python train.py --dataset="Sentinel-2 satellite tiles (TerraMesh)" --arch="squeezenet" --hidden_act="relu" --padding_mode="replicate" --kernel_size=3 --num_labels=9 --learning_rate=0.0043 --nesterov=true --orthogonalizer="polar_express" --adamw_lr_other_params=0.0009 --decay_fraction=0.3 --final_lr_fraction=0
Rows from block 8 of a small multi-label image tagger, named by matrix and row number. Rows with one number belong to one channel. Each number is 200 + 40 x the weight over its row's rms, rounded and kept within 0 to 999. All counts start at 0. After the name is the row's rms in percent of the matrix's.
After each channel's rows are labels from the 100 images, of 14976, where the channel reaches its highest value: "lies over" is the class under the peak. Only what is clearly more common there than usual is listed. The data: Sentinel-2 satellite tiles (TerraMesh).
# sq0: squeeze pointwise conv (model.blocks.8.sq.0.weight, 96x384x1x1), inputs 0-95
# e10: expand pointwise conv (model.blocks.8.e1.0.weight, 192x96x1x1, transposed), outputs 0-95
# e30: expand 3x3 conv (model.blocks.8.e3.0.weight, 192x96x3x3, transposed, each kernel summed), outputs 0-95

sq0.70,101,185,230,198,205,216,190,215,205,194,235,166,191,215,272,204,210,207,210,191,211,215,179,218,295,211,212,256,188,211,200,187,161,141,253,175,190,228,109,172,193,190,197,167,209,213,231,163,246,189,212,197,259,153,200,249,197,239,143,161,205,201,209,198,160,217,197,196,185,234,299,172,233,163,220,185,159,208,256,231,255,141,88,218,253,224,218,235,293,289,251,193,191,250,224,164,182
e10.70,094,247,215,191,224,228,212,215,159,197,221,216,274,166,256,166,226,216,171,157,177,224,209,232,226,211,258,160,158,182,252,208,214,121,202,199,240,231,208,229,208,291,216,258,219,175,229,193,265,158,182,147,183,220,240,144,177,241,171,230,220,171,192,221,270,238,272,207,158,178,206,190,220,312,115,209,229,236,219,215,191,237,219,149,239,239,124,134,208,195,195,191,247,181,224,124,262
e30.70,105,185,241,257,193,167,205,189,226,216,257,127,191,219,166,243,190,183,190,199,261,163,214,234,257,175,246,227,176,209,230,164,222,211,149,220,185,205,214,118,190,179,123,254,178,197,262,222,208,179,201,153,184,125,119,194,168,166,172,194,150,150,236,272,238,171,252,180,164,211,177,198,190,205,259,256,209,162,135,159,235,96,265,234,205,189,175,172,257,180,166,136,202,139,200,190,244
lies over: snow or ice

sq0.95,103,218,135,135,179,263,175,148,216,128,209,212,211,175,164,205,227,175,192,280,132,198,152,233,178,259,140,168,190,171,208,214,182,183,236,169,193,180,133,206,167,195,187,161,148,213,204,223,178,127,155,275,163,131,149,167,195,138,172,288,199,170,231,169,277,161,213,208,246,183,168,211,173,197,181,193,171,257,189,137,199,184,230,189,141,228,159,252,180,183,268,185,139,217,183,225,190
e10.95,111,171,169,196,176,155,188,250,202,198,170,204,233,181,147,143,234,143,168,242,185,167,229,153,192,142,217,186,176,250,198,160,177,175,231,214,234,300,196,273,158,213,245,202,211,208,177,173,177,232,184,258,217,197,184,141,219,205,217,248,185,224,168,256,198,191,172,211,197,228,139,137,185,181,167,157,210,153,241,245,178,190,160,149,240,221,258,146,198,184,219,247,157,165,176,95,235
e30.95,103,279,258,244,217,296,209,213,159,193,200,192,204,128,237,198,172,202,186,160,182,188,153,250,216,250,213,151,163,229,188,176,215,185,220,196,187,172,172,213,153,198,208,232,169,266,266,160,175,176,198,182,242,186,132,140,180,213,160,234,188,283,177,266,232,219,196,194,194,184,188,223,211,240,245,203,238,171,171,252,193,222,198,230,173,176,166,236,206,189,283,201,227,168,208,191,245
lies over: crops

sq0.5,098,198,178,219,153,183,222,213,172,248,180,191,186,174,121,227,197,194,234,296,171,232,263,229,192,176,172,223,291,201,255,190,190,194,214,244,169,201,177,189,270,193,250,167,220,179,226,160,188,187,195,186,222,214,207,146,170,246,176,169,191,202,186,241,222,161,257,248,216,223,231,274,175,196,209,177,233,148,174,208,162,203,183,190,193,180,211,193,178,150,234,213,264,210,242,179,234
e10.5,101,162,211,231,236,255,140,170,149,172,150,288,185,196,181,154,138,147,204,177,208,208,153,207,174,231,162,224,172,227,198,191,189,241,288,213,255,157,203,232,208,225,216,210,210,179,213,272,99,163,288,153,182,233,171,191,116,237,226,201,214,187,214,183,197,166,278,215,227,200,279,196,139,191,170,205,247,197,225,169,207,89,160,128,236,206,218,213,186,204,174,205,168,148,249,203,233
e30.5,098,163,281,157,215,250,212,261,174,228,284,278,222,225,260,207,231,190,176,198,189,231,178,181,223,245,173,256,238,177,188,256,157,184,139,190,233,258,174,157,166,175,179,136,153,177,186,114,150,188,173,197,249,261,171,218,250,204,237,237,281,197,129,202,225,162,250,179,220,268,209,223,222,193,255,172,174,254,308,168,257,230,180,232,135,194,263,225,222,228,181,203,190,209,121,221,228
lies over: snow or ice

sq0.85,100,228,128,273,205,224,264,266,193,212,270,232,221,171,224,213,190,144,196,168,170,174,256,189,96,206,173,193,207,129,183,290,167,184,196,194,294,246,223,181,239,220,259,213,247,208,226,169,193,165,264,165,183,171,240,161,254,210,240,122,202,216,217,260,216,245,300,212,226,240,163,218,169,185,255,231,244,201,178,198,200,167,246,190,191,140,149,145,198,174,200,232,255,229,167,212,187
e10.85,094,214,120,230,181,138,305,226,207,236,175,193,244,197,189,184,203,218,208,164,293,181,242,204,229,172,184,256,265,165,185,271,125,232,154,232,209,204,201,223,241,204,212,181,182,243,184,259,167,208,230,154,244,156,176,221,252,190,209,207,174,227,280,238,213,192,192,181,175,229,230,256,223,240,230,267,184,216,180,192,199,171,166,199,157,117,274,223,199,192,107,200,204,216,177,188,279
e30.85,093,182,209,183,224,160,234,230,268,202,203,302,212,244,201,190,215,183,208,137,174,190,255,252,313,207,248,264,226,200,264,164,255,212,220,195,183,251,125,198,194,177,317,179,165,204,191,156,169,207,180,244,225,200,249,212,193,122,199,246,244,192,210,196,161,198,199,109,197,230,250,317,219,208,177,197,192,174,187,182,212,186,206,172,136,199,212,226,147,251,162,193,306,235,190,199,222
lies over: snow or ice

sq0.93,095,165,221,222,158,169,178,221,154,197,165,186,147,137,252,232,167,195,202,171,137,256,230,244,258,139,193,199,184,160,202,180,240,266,144,228,215,178,210,315,189,179,168,202,271,174,99,202,165,160,217,269,200,170,154,206,223,246,241,233,182,187,144,188,226,226,184,187,172,309,238,274,175,185,203,238,162,168,239,220,165,223,161,137,201,186,114,185,158,128,259,164,152,270,216,222,219
e10.93,091,162,199,206,223,129,163,139,178,117,226,139,154,263,260,190,236,193,258,237,188,250,208,286,161,185,209,243,180,284,113,225,228,191,315,219,177,179,223,163,205,145,293,122,188,168,241,202,198,213,220,204,152,265,167,160,202,221,161,280,197,251,204,213,278,146,193,191,176,256,203,188,201,180,303,99,233,157,204,201,210,254,175,214,207,215,206,171,206,266,226,195,204,169,269,261,196
e30.93,087,177,209,235,261,162,186,181,247,196,177,210,234,185,192,173,104,150,148,193,153,211,269,145,184,169,187,249,215,245,167,233,134,184,199,228,241,186,217,200,205,138,191,176,240,180,182,139,133,206,152,237,208,198,226,204,224,199,206,271,228,185,152,165,162,256,125,170,168,110,150,248,252,243,156,145,174,154,248,180,258,224,159,164,204,224,170,229,208,273,180,252,148,154,214,284,243
lies over: water

sq0.53,095,166,241,210,210,268,179,154,238,173,177,203,224,232,213,169,239,268,136,180,230,166,194,253,136,222,232,210,229,254,192,213,189,108,255,207,167,231,145,195,197,209,201,248,192,177,238,190,166,274,184,158,191,239,220,205,221,181,177,214,153,234,207,195,230,209,165,225,146,209,136,287,221,211,166,168,157,231,176,171,238,191,247,255,68,144,207,271,155,147,262,137,169,143,196,172,186
e10.53,097,217,206,212,205,228,157,176,138,197,241,194,265,148,251,206,238,199,191,202,177,244,293,271,247,121,163,203,167,173,190,167,168,146,190,227,136,145,86,291,159,121,216,214,240,128,200,237,269,207,152,112,147,172,215,171,212,249,251,186,188,231,211,256,155,245,196,303,160,187,167,274,217,169,196,256,156,163,257,201,227,238,205,192,199,136,163,211,218,197,176,151,216,173,229,181,189
e30.53,074,56,170,246,199,179,165,221,162,163,145,184,130,124,218,193,173,168,215,206,120,174,224,191,213,261,223,207,139,176,205,185,76,195,207,159,134,209,183,229,194,180,172,151,177,147,212,190,242,208,237,181,194,207,183,181,195,264,167,171,231,230,132,199,186,159,209,214,224,159,214,157,192,198,211,277,164,232,103,157,175,239,143,175,222,166,260,188,200,186,189,108,178,167,209,207,194
lies over: crops

sq0.83,099,234,181,215,198,208,223,171,207,215,180,213,217,200,218,221,200,170,236,151,335,261,236,259,212,203,210,181,233,176,291,169,270,195,175,177,198,268,89,251,211,290,208,251,210,198,209,213,239,173,184,155,185,203,194,167,246,240,215,280,199,202,213,203,214,177,203,193,240,234,146,188,155,259,214,190,192,194,247,182,231,238,172,209,181,181,141,178,213,176,88,247,230,174,285,146,171
e10.83,101,152,199,234,150,216,188,124,216,139,230,191,121,214,230,207,106,194,219,274,184,221,212,196,202,270,201,166,262,200,220,172,201,154,176,173,171,202,199,220,136,225,115,222,160,295,142,205,182,162,250,162,260,242,233,174,202,208,195,229,84,231,151,185,152,236,241,234,141,258,202,204,232,166,178,199,232,167,176,230,195,202,185,258,226,199,203,214,189,273,190,215,200,215,232,265,182
e30.83,118,138,184,281,217,229,236,211,226,186,219,159,268,189,264,212,144,164,243,192,227,240,204,254,164,205,204,189,208,214,163,168,140,245,162,233,195,201,187,184,216,240,226,261,161,258,220,202,241,186,253,201,217,248,192,209,220,229,224,222,245,178,265,195,219,215,171,123,169,155,184,235,184,171,261,214,257,142,151,213,218,246,157,188,252,251,219,234,143,188,147,236,231,214,150,279,153
lies over: water

sq0.54,101,200,203,209,211,225,191,182,173,171,235,211,206,188,192,241,206,191,201,146,260,249,213,276,208,225,125,232,149,136,200,246,246,283,176,214,208,164,116,266,190,224,270,166,217,219,246,193,134,151,203,241,192,92,228,221,190,229,200,300,209,166,144,196,234,195,239,175,218,241,192,207,253,226,224,193,170,198,175,257,197,219,178,217,177,142,164,161,201,262,197,192,200,159,209,221,155
e10.54,097,162,263,261,126,215,197,171,214,190,181,194,208,210,249,211,224,222,237,204,262,233,169,221,186,163,217,225,208,76,95,208,182,193,279,272,193,259,223,176,188,249,210,206,272,219,202,218,177,249,165,223,169,264,201,194,184,191,196,166,184,249,224,209,198,224,207,178,142,179,224,167,228,242,134,226,147,221,226,193,173,202,180,160,250,172,212,239,190,172,188,167,187,236,163,187,249
e30.54,103,210,148,203,249,208,189,146,210,183,195,169,289,210,152,154,130,132,221,235,179,237,204,194,142,195,184,238,241,224,186,187,203,186,253,203,238,244,196,172,265,199,140,202,225,220,128,211,160,181,182,174,261,173,273,213,195,202,234,186,200,237,253,173,178,180,218,210,166,214,114,236,213,157,128,156,207,205,175,207,157,189,193,131,260,204,248,174,162,245,179,267,197,164,249,202,234
lies over: water

sq0.43,105,212,181,285,251,204,201,211,196,205,173,270,215,219,208,293,203,189,255,172,149,193,212,104,168,218,232,119,174,181,232,184,189,213,217,249,216,91,217,224,187,210,156,159,277,220,120,221,216,181,163,194,234,205,219,131,275,201,165,268,218,199,208,179,269,178,156,196,225,292,206,221,143,188,150,218,142,186,206,162,199,314,156,250,186,190,175,206,192,220,169,194,181,246,263,214,225
e10.43,111,205,186,161,226,167,142,164,205,199,246,188,105,203,204,195,187,172,199,239,143,179,189,94,230,199,182,174,201,263,243,207,208,198,198,250,201,255,149,166,251,213,149,193,177,186,242,174,203,188,137,232,188,186,233,211,220,224,192,220,295,175,167,241,97,139,293,176,272,248,166,198,237,154,301,160,188,179,259,205,177,154,261,210,306,258,142,181,201,200,219,193,249,216,209,166,172
e30.43,100,163,236,189,220,206,223,204,286,144,263,225,182,200,215,232,97,222,161,190,219,254,191,199,216,182,172,207,213,186,230,198,160,207,182,199,137,127,183,138,248,201,152,186,256,227,223,274,150,143,199,198,205,221,208,128,121,194,225,213,273,196,183,141,264,218,222,205,256,250,169,205,153,268,159,145,298,145,240,217,190,215,212,190,211,210,241,186,217,186,180,186,185,220,177,257,229
lies over: water; bare ground

sq0.63,103,241,158,223,226,222,201,224,216,190,189,154,198,259,180,257,228,189,213,179,182,261,218,208,208,177,254,184,194,253,316,191,188,235,248,345,188,190,240,189,156,220,171,193,237,145,224,225,189,200,179,213,189,242,201,187,212,156,182,162,288,195,205,175,197,190,192,212,146,204,156,246,254,151,282,151,237,143,163,210,245,239,154,255,225,172,212,214,182,147,236,224,203,150,185,182,185
e10.63,100,159,149,171,182,217,273,190,198,199,215,171,201,173,147,178,259,220,175,254,243,203,191,245,200,230,112,214,171,197,232,206,180,235,176,260,188,148,269,235,230,238,232,176,173,189,190,224,220,170,290,216,219,206,211,142,173,192,201,275,155,195,170,242,239,167,217,240,244,242,219,184,288,210,195,158,223,248,146,205,194,172,259,208,242,172,182,215,232,160,186,190,238,178,150,162,171
e30.63,103,176,223,192,234,263,256,150,209,225,253,157,239,211,148,184,239,190,194,233,264,188,163,180,234,241,198,185,166,225,249,260,211,145,201,173,211,242,152,127,201,212,265,182,229,205,218,235,233,228,202,191,256,153,232,179,213,188,137,285,157,206,206,249,239,234,164,260,178,160,208,199,247,152,239,266,238,157,191,262,233,202,201,231,199,276,221,228,211,187,150,136,227,214,250,231,223
lies over: water