config.toml
model = "multi-label image tagger"
train_examples = 145000
crop_scale_min = 1
horizontal_flip = true
rotation_deg = 5
norm = "batchnorm"
depths = [2, 5, 5]
init = "trunc_normal_002"
momentum = 0.95
batch_size = 128
epochs = 5.4
weight_decay = 0.3
adamw_weight_decay_other_params = 0.05
Rows from block 9 of a small multi-label image tagger, named by matrix and row number. Rows with one number belong to one channel. Each number is 200 + 30 x the weight over its row's rms, rounded and kept within 0 to 999. All counts start at 0.
After each channel's rows are labels from the 100 images, of 14976, where the channel reaches its highest value: "responds to" is what is common among them. Only what is clearly more common there than usual is listed. The data: Sentinel-2 satellite tiles (TerraMesh).
# sq0: squeeze pointwise conv (model.blocks.9.sq.0.weight, 96x384x1x1), inputs 0-42
# e10: expand pointwise conv (model.blocks.9.e1.0.weight, 192x96x1x1, transposed), outputs 0-38
# e30: expand 3x3 conv (model.blocks.9.e3.0.weight, 192x96x3x3, transposed, each kernel summed), outputs 0-38

sq0.55,217,207,192,166,261,204,212,190,205,194,233,164,164,197,154,260,172,225,188,217,207,257,119,260,236,178,177,217,215,215,223,199,180,160,175,191,193,191,263,191,233,204,258
e10.55,200,216,212,224,212,283,205,148,199,187,143,270,227,246,187,224,217,205,185,278,242,180,210,179,249,229,288,209,186,195,207,235,210,159,202,264,280,263,183
e30.55,235,175,287,177,179,179,228,146,218,217,178,181,164,216,215,185,219,196,175,182,172,194,160,313,172,211,135,152,155,134,206,238,197,170,225,224,210,173,195
responds to: crops; built area; main land cover: crops

sq0.17,187,222,182,241,218,183,252,197,199,228,199,215,159,231,232,181,237,210,191,335,224,216,234,213,261,139,200,182,266,221,176,223,217,176,160,183,171,157,204,210,227,202,218
e10.17,210,194,206,148,237,206,189,213,203,211,267,191,249,170,181,243,163,176,203,256,214,227,215,135,204,174,203,184,219,257,190,213,208,279,170,238,178,154,195
e30.17,177,190,160,190,211,207,251,236,211,185,195,210,210,206,180,276,178,227,230,154,168,248,208,192,170,189,240,116,217,198,201,197,226,216,176,161,204,202,205
responds to: bare ground; snow or ice

sq0.65,220,275,177,208,203,166,202,183,278,136,207,158,236,184,163,208,245,179,171,184,179,205,243,205,128,210,208,207,200,150,203,201,210,151,175,209,233,153,220,236,158,203,175
e10.65,268,187,255,203,232,205,157,219,193,194,127,213,174,209,226,169,218,221,188,183,193,264,170,138,258,244,185,233,211,247,246,167,215,224,185,179,217,165,193
e30.65,239,200,232,196,214,240,234,188,155,164,209,216,237,242,174,203,178,218,228,185,227,197,186,246,128,182,218,174,213,156,283,254,192,158,219,254,180,184,171
responds to: trees; clouds

sq0.58,270,146,217,258,205,241,171,232,169,211,195,251,144,230,198,235,172,196,178,194,215,204,198,229,200,129,229,203,207,194,246,215,205,224,187,274,217,149,193,199,204,225,223
e10.58,229,192,229,207,205,214,235,214,168,207,229,191,170,190,159,262,230,220,201,191,206,158,217,193,204,203,241,209,215,193,194,214,201,175,216,163,222,211,220
e30.58,208,229,191,156,198,206,186,172,196,175,134,208,211,194,190,194,227,167,203,198,177,236,170,176,205,179,185,219,174,188,213,167,162,192,242,212,216,176,245
responds to: snow or ice; main land cover: snow or ice

sq0.41,207,189,208,222,222,188,214,188,238,188,185,163,126,190,174,197,208,206,215,233,195,227,171,200,160,192,190,191,170,219,193,181,223,196,195,193,234,233,228,161,201,191,221
e10.41,182,191,140,209,205,232,159,183,186,187,193,189,210,193,206,166,161,226,204,186,251,251,160,223,169,230,235,232,187,185,204,234,192,201,176,171,249,197,226
e30.41,224,222,227,169,203,195,170,205,203,233,153,186,153,157,198,192,219,291,212,168,164,187,150,283,144,205,147,204,194,167,249,225,215,168,184,199,224,194,224
responds to: crops; built area; clouds; main land cover: crops

sq0.33,216,200,253,190,210,198,176,195,182,215,230,267,232,221,174,174,178,262,202,202,135,184,241,210,199,151,266,256,234,171,189,227,222,183,176,204,220,257,183,202,173,219,217
e10.33,219,191,184,248,182,207,240,183,221,221,173,187,200,186,213,205,239,189,238,180,258,205,179,227,214,139,232,236,197,194,148,197,174,223,150,216,206,178,232
e30.33,241,261,212,279,216,157,177,205,188,205,207,184,189,205,214,176,197,238,180,151,213,228,212,261,211,178,215,243,153,104,253,242,238,224,219,185,259,176,203
responds to: clouds; main land cover: trees

sq0.51,216,203,178,204,191,200,206,154,217,207,162,214,232,160,270,200,216,157,248,219,224,191,197,174,188,320,192,182,158,172,170,165,194,177,215,218,251,229,125,153,170,244,143
e10.51,206,175,173,214,201,191,243,197,156,236,170,229,182,190,207,217,209,200,194,199,195,257,167,202,242,271,183,206,195,314,216,178,227,195,187,182,150,239,154
e30.51,213,186,199,191,198,239,194,222,181,199,203,150,201,185,233,196,227,192,191,229,218,160,240,232,219,186,201,217,229,168,192,175,237,206,187,241,216,179,197
responds to: trees; main land cover: trees; clouds

sq0.57,181,170,173,217,237,140,272,185,212,215,196,208,148,216,217,196,171,205,195,208,189,160,156,213,193,166,174,199,210,162,194,184,198,166,199,227,239,181,158,204,212,210,204
e10.57,212,208,239,203,185,164,168,195,208,198,202,210,181,195,131,205,203,202,189,206,228,156,207,220,272,230,186,190,179,198,231,169,196,221,166,157,165,239,216
e30.57,250,170,244,209,225,170,179,198,144,203,122,163,226,195,124,174,215,194,188,235,189,147,225,154,218,190,190,218,231,252,190,216,130,222,237,261,207,167,201
responds to: bare ground

sq0.77,162,229,177,233,182,232,194,166,173,191,178,213,169,204,208,217,149,186,277,190,224,190,289,187,233,150,171,183,167,248,207,195,174,199,233,177,153,201,216,181,202,282,178
e10.77,215,207,231,193,206,220,211,237,194,222,138,199,223,212,157,192,136,201,206,239,213,218,154,208,168,145,203,168,217,145,172,198,227,243,154,256,130,174,227
e30.77,194,219,203,211,210,217,227,176,198,219,204,226,206,216,212,177,219,233,162,187,180,156,209,205,195,210,188,275,253,190,226,216,138,196,186,211,226,158,184
responds to: clouds; main land cover: trees

sq0.29,198,215,183,166,179,184,202,144,198,184,180,201,197,207,183,228,198,199,262,283,186,207,214,172,219,228,207,183,197,200,170,183,161,206,185,198,247,218,187,160,219,177,250
e10.29,177,203,134,207,247,265,229,206,242,215,201,207,202,163,202,196,212,208,187,231,207,198,160,178,235,218,212,183,198,246,197,173,152,148,200,232,194,187,233
e30.29,213,238,185,208,203,214,234,211,170,234,217,204,210,223,100,197,242,217,225,214,176,204,186,232,267,223,233,210,204,267,207,212,237,213,239,225,177,214,221
responds to: bare ground; main land cover: bare ground; main land cover: water

sq0.67,211,224,204,243,180,177,139,233,218,229,189,175,227,222,229,152,212,234,240,157,177,184,204,181,187,189,209,235,250,205,183,240,216,215,235,201,178,212,162,272,206,205,181
e10.67,243,210,201,158,222,219,194,188,169,203,192,189,174,196,218,204,178,161,253,197,188,207,261,189,263,161,199,223,219,164,191,164,132,187,158,172,206,190,218
e30.67,190,236,179,232,177,218,201,203,206,184,239,225,224,177,207,148,193,238,202,219,259,226,181,297,189,196,206,162,202,131,229,221,253,221,210,203,216,232,205
responds to: clouds; trees; main land cover: trees

sq0.32,159,196,255,148,197,85,183,177,218,172,212,187,196,180,209,192,193,236,231,224,180,185,196,181,203,249,236,197,180,216,151,211,224,188,145,155,217,214,199,229,189,203,202
e10.32,148,177,219,205,220,206,182,221,201,185,163,166,256,181,206,144,193,161,196,203,192,169,243,220,189,217,184,180,206,209,229,183,207,214,167,184,182,233,236
e30.32,183,232,160,226,263,222,200,202,238,227,243,210,165,187,209,174,155,294,222,206,233,265,190,185,163,262,219,217,186,158,212,254,156,235,220,154,193,210,169
responds to: snow or ice; main land cover: snow or ice

sq0.73,173,173,267,180,212,202,173,221,160,232,216,154,216,212,184,186,212,259,259,184,226,216,205,172,156,232,195,167,173,167,211,167,225,283,240,179,181,204,190,175,158,113,198
e10.73,198,218,180,169,124,210,161,208,160,198,234,181,195,199,213,195,211,159,220,191,206,172,190,145,223,183,198,190,224,190,230,207,167,164,226,147,201,192,211
e30.73,215,194,242,227,173,157,189,233,208,243,212,207,190,232,252,189,234,221,143,201,187,230,205,172,245,207,166,187,182,232,196,193,124,187,174,181,215,156,194
responds to: water; main land cover: water

sq0.30,203,231,180,197,197,213,243,195,203,194,191,187,183,180,266,244,166,164,168,193,256,198,211,206,247,276,201,209,195,197,167,195,187,196,191,222,242,204,211,207,148,199,158
e10.30,169,220,170,168,188,202,221,176,227,191,253,187,193,180,221,201,201,148,208,267,199,211,227,211,150,174,159,190,220,221,212,203,241,242,179,150,211,162,185
e30.30,226,192,187,185,176,218,159,209,224,205,238,188,223,235,225,168,224,184,214,196,176,166,193,172,199,188,138,182,191,176,230,194,206,258,207,220,229,160,201
responds to: bare ground; main land cover: bare ground

sq0.44,178,214,192,180,254,182,177,191,198,189,238,234,206,214,161,260,196,184,200,215,307,248,225,312,193,190,197,216,199,171,187,205,182,199,185,223,183,154,297,222,139,243,249
e10.44,180,141,231,244,164,208,166,207,191,190,142,224,186,265,173,123,208,206,221,187,238,200,222,237,189,153,298,196,232,213,191,222,175,154,220,167,208,239,191
e30.44,202,189,201,202,151,198,181,138,202,230,181,189,166,236,234,235,242,159,187,119,173,212,212,226,231,195,177,109,165,170,189,183,198,181,228,194,171,216,207
responds to: crops; built area; main land cover: crops

sq0.5,204,209,171,217,223,147,211,184,218,147,186,179,213,138,214,224,150,164,243,151,262,243,140,198,178,191,159,210,179,123,193,207,152,164,176,220,209,157,201,190,223,187,193
e10.5,200,216,259,188,147,261,234,214,151,228,255,205,202,188,226,249,176,168,168,150,198,238,132,193,226,212,210,172,190,206,252,220,159,202,201,163,227,197,202
e30.5,227,163,212,176,181,190,180,210,187,199,168,203,232,194,203,227,216,205,209,233,209,161,252,162,129,184,155,189,209,191,238,187,174,152,225,220,237,197,209
responds to: water; built area; crops; flooded vegetation

sq0.94,201,169,174,202,212,178,219,193,197,148,184,198,233,184,216,141,158,219,149,174,327,191,233,196,229,201,199,189,156,222,172,191,174,205,207,203,176,194,207,184,171,175,204
e10.94,180,133,185,197,163,165,218,208,197,172,251,234,185,205,206,150,244,203,206,195,234,205,205,209,179,214,201,182,219,190,201,191,172,234,182,214,166,213,216
e30.94,188,142,256,169,198,197,201,272,164,229,187,229,275,194,181,226,215,242,224,183,203,169,194,129,192,218,202,182,234,185,213,197,195,177,213,202,161,173,143
responds to: bare ground; main land cover: bare ground

sq0.15,145,191,207,158,168,168,255,230,184,168,208,181,189,200,118,205,171,233,264,184,229,205,162,183,141,179,186,211,191,162,214,211,207,202,199,183,205,243,193,213,222,174,184
e10.15,199,179,197,211,180,217,169,253,163,194,195,208,187,191,179,217,209,186,214,177,193,180,226,160,145,211,202,144,193,193,251,229,178,215,152,197,256,230,239
e30.15,233,150,213,211,217,176,217,234,198,216,240,168,207,180,229,182,206,179,122,224,230,196,185,173,210,175,222,207,177,298,211,263,121,227,161,203,245,189,219
responds to: bare ground; main land cover: bare ground

sq0.52,211,162,166,171,208,154,180,186,173,185,177,224,178,170,195,188,187,176,218,214,186,174,216,167,176,258,181,169,179,148,165,182,178,219,198,188,243,217,150,169,205,209,170
e10.52,179,152,120,197,232,188,174,256,170,191,219,136,231,171,185,164,127,221,190,188,197,236,136,227,184,206,177,193,203,215,238,209,194,154,227,144,185,180,187
e30.52,231,218,117,206,171,205,208,183,192,223,231,140,219,226,203,205,209,247,246,222,166,156,203,135,230,155,238,255,257,237,217,254,229,268,206,176,197,193,211
responds to: water; bare ground; flooded vegetation

sq0.64,200,154,261,211,226,209,193,199,168,220,225,199,183,185,172,222,130,215,177,162,155,193,182,156,162,218,225,183,126,200,185,180,222,233,226,229,174,202,164,200,170,202,183
e10.64,178,140,177,227,205,209,218,191,202,176,259,231,179,180,202,155,286,239,219,171,164,144,218,225,180,220,177,181,136,186,197,202,200,224,179,220,170,237,205
e30.64,203,218,208,212,191,198,144,191,200,174,183,196,176,183,223,191,168,227,200,224,145,253,186,188,169,222,216,200,228,239,185,176,129,177,159,177,145,194,158
responds to: snow or ice; main land cover: snow or ice

sq0.87,212,209,227,207,201,215,128,197,197,240,173,222,201,192,185,159,186,165,239,215,199,198,219,211,210,235,191,196,203,196,175,185,222,192,250,181,221,247,200,200,164,272,182
e10.87,189,210,153,228,218,206,194,212,192,240,245,176,192,166,252,183,189,214,257,174,196,232,205,237,250,182,199,240,221,194,193,199,230,203,192,177,183,188,174
e30.87,263,162,205,213,161,173,198,227,204,217,217,200,193,193,224,242,162,181,124,253,196,190,209,270,198,169,217,248,223,175,218,188,157,201,233,197,205,176,232
responds to: trees; clouds; main land cover: trees; main land cover: water

sq0.72,220,162,197,176,206,206,229,191,180,199,212,265,174,169,220,230,204,208,146,245,167,213,232,197,269,139,180,191,193,230,182,202,147,200,181,216,122,235,189,190,183,199,204
e10.72,190,183,217,175,191,223,224,202,244,200,225,180,226,190,205,200,164,205,206,219,195,209,172,271,201,90,207,183,200,147,165,179,177,161,247,237,204,198,213
e30.72,233,231,213,196,268,192,158,159,215,202,179,195,224,194,242,213,268,213,195,176,153,194,170,156,98,189,173,191,206,158,161,200,219,201,231,232,205,240,171
responds to: trees; clouds; main land cover: trees