Weights of a small multi-label image tagger.
Data: trained on Sentinel-2 satellite tiles (TerraMesh), 145000 training examples, 5.4 epochs.
Rows from block 4 of a small multi-label image tagger, named by matrix and row number. Rows with one number belong to one channel. Each number is 128 + 32 x the weight over its row's rms, rounded and kept within 0 to 255. All counts start at 0. Numbers have three digits each.
After each channel's rows are labels from the 100 images, of 14976, where the channel reaches its highest value: "responds to" is what is common among them. Only what is clearly more common there than usual is listed. The data: Sentinel-2 satellite tiles (TerraMesh). In brackets: how many of the 100, against the usual share in percent.
# sq0: squeeze pointwise conv (model.blocks.4.sq.0.weight, 48x192x1x1), inputs 0-47
# e10: expand pointwise conv (model.blocks.4.e1.0.weight, 96x48x1x1, transposed), outputs 0-47
# e30: expand 3x3 conv (model.blocks.4.e3.0.weight, 96x48x3x3, transposed, each kernel summed), outputs 0-47

sq0.7:106104161165097111126181194123113112094096103137106124107118115164149130126145129118146111136136163131113135121137180134128083118156135146131116
e10.7:188179145069100141079188157153139142132169091115122125185176126155123070114158146132118103168115092227180129062124152155159145141140099152132108
e30.7:093114162119116166099101163152219194051098080135080127114085104116120121158164107082113090148147109151102139143124155164129106064120101181117147
responds to: crops (94 vs 38.9); built area (80 vs 37.5); main land cover: crops (72 vs 20.2)

sq0.11:131178114109146119189117114061206123133108124149111138168141133165114075202110123108181139075087129178168113194090114097136101135119116180144127
e10.11:111118152096137169061091094114104104165101162062145131149159101137078133080077052143158128194184128099161143103103154079105129132110056125166131
e30.11:135109169095158079167158180152120094102156090163091113107120090173092167167096184157082172107086120109075152138152097089101086181106118137181112
responds to: snow or ice (98 vs 20.6); main land cover: snow or ice (97 vs 14.6)

sq0.33:108158091118144112155151108097165093129087146129135116143070133135161084165134124096183131113094120143137124179123128099119099121137125161114090
e10.33:122202127109068165168123090113093127151106207108125146159126104109112145100130112086095089079170124032040143090102073099123140162142100131153102
e30.33:105109159082136117149149133144109101097156096157095080104105112152086147170078172161087170096075106097084144162149078107091101186093162139177100
responds to: snow or ice (99 vs 20.6); main land cover: snow or ice (98 vs 14.6)

sq0.34:183121105137105211113107122181071226187130185090115118136117129068195126095143107078098102094117102106095136121130112104095207133068135106164231
e10.34:143108185166172131085186117170127156118121109126099063102111113104098120122131105189117136215103144062162124166092129077155102131124117095159094
e30.34:145184102074110179127164097089159120083137148161137091178167166148093126141142116155113194144121158193108171121108142184151149114112160100129178
responds to: bare ground (72 vs 24.3); snow or ice (57 vs 20.6)

sq0.43:096082125187115085117180178093149128142130119099104142092128073139063117112137076101121128163130163103118108112137192132053145106094123123124097
e10.43:134128067120119145086124131175096063091118130107162127125151068125187096087121099163123100076147133151073123139138078153136140126128137117174103
e30.43:117117127082132115096105154103096193108102086100093136098115134108071024162159140105086082089130134101155138114062137134188141162095174127095094
responds to: crops (94 vs 38.9); built area (81 vs 37.5); main land cover: crops (73 vs 20.2)

sq0.30:140157111145112164176120135123153162165095102197146157165123113093067092166123110136162147144098129193123112179084112139132106110120154191102114
e10.30:101138135128110123098117124181194141142125085088124099083134101072148147132120126150144079138083123128084107154115114129113089109140120155151211
e30.30:083116167085159089142144172158094098109157090130095096120125080189072153136089138149102135096068095106089179147152086108069083181081154150142110
responds to: snow or ice (99 vs 20.6); main land cover: snow or ice (98 vs 14.6)

sq0.36:152134098081081185145113080212098171178115176131120148156128114116178138128118115112113117146083099152080122114094113129126145141111132091072188
e10.36:148213132155102141096169099119157083145099125052078153117099129120110111106105133182112165203137137149104112189104102122109087164130128097094171
e30.36:161172134102126177130116069091210109080075123157125130179184105093118127105105154169152154168145150207112159103152123149100138142161146105168187
responds to: bare ground (72 vs 24.3); snow or ice (59 vs 20.6); main land cover: snow or ice (33 vs 14.6)

sq0.37:082133225152113130130179128115119116140121132106111092089097118198083107092091095093101076116183178123119128133101160062176084128063146072108149
e10.37:106072100114122106151065085107140199209071106086167141141175169144068076135144076143119146163110096133112120133132131178167159105085078147117122
e30.37:123120117096102170073131140146157121073108116090080123155066119120126072122115096101096091143109163131103097108115120143103156141176135141064103
responds to: crops (94 vs 38.9); built area (80 vs 37.5); main land cover: crops (74 vs 20.2)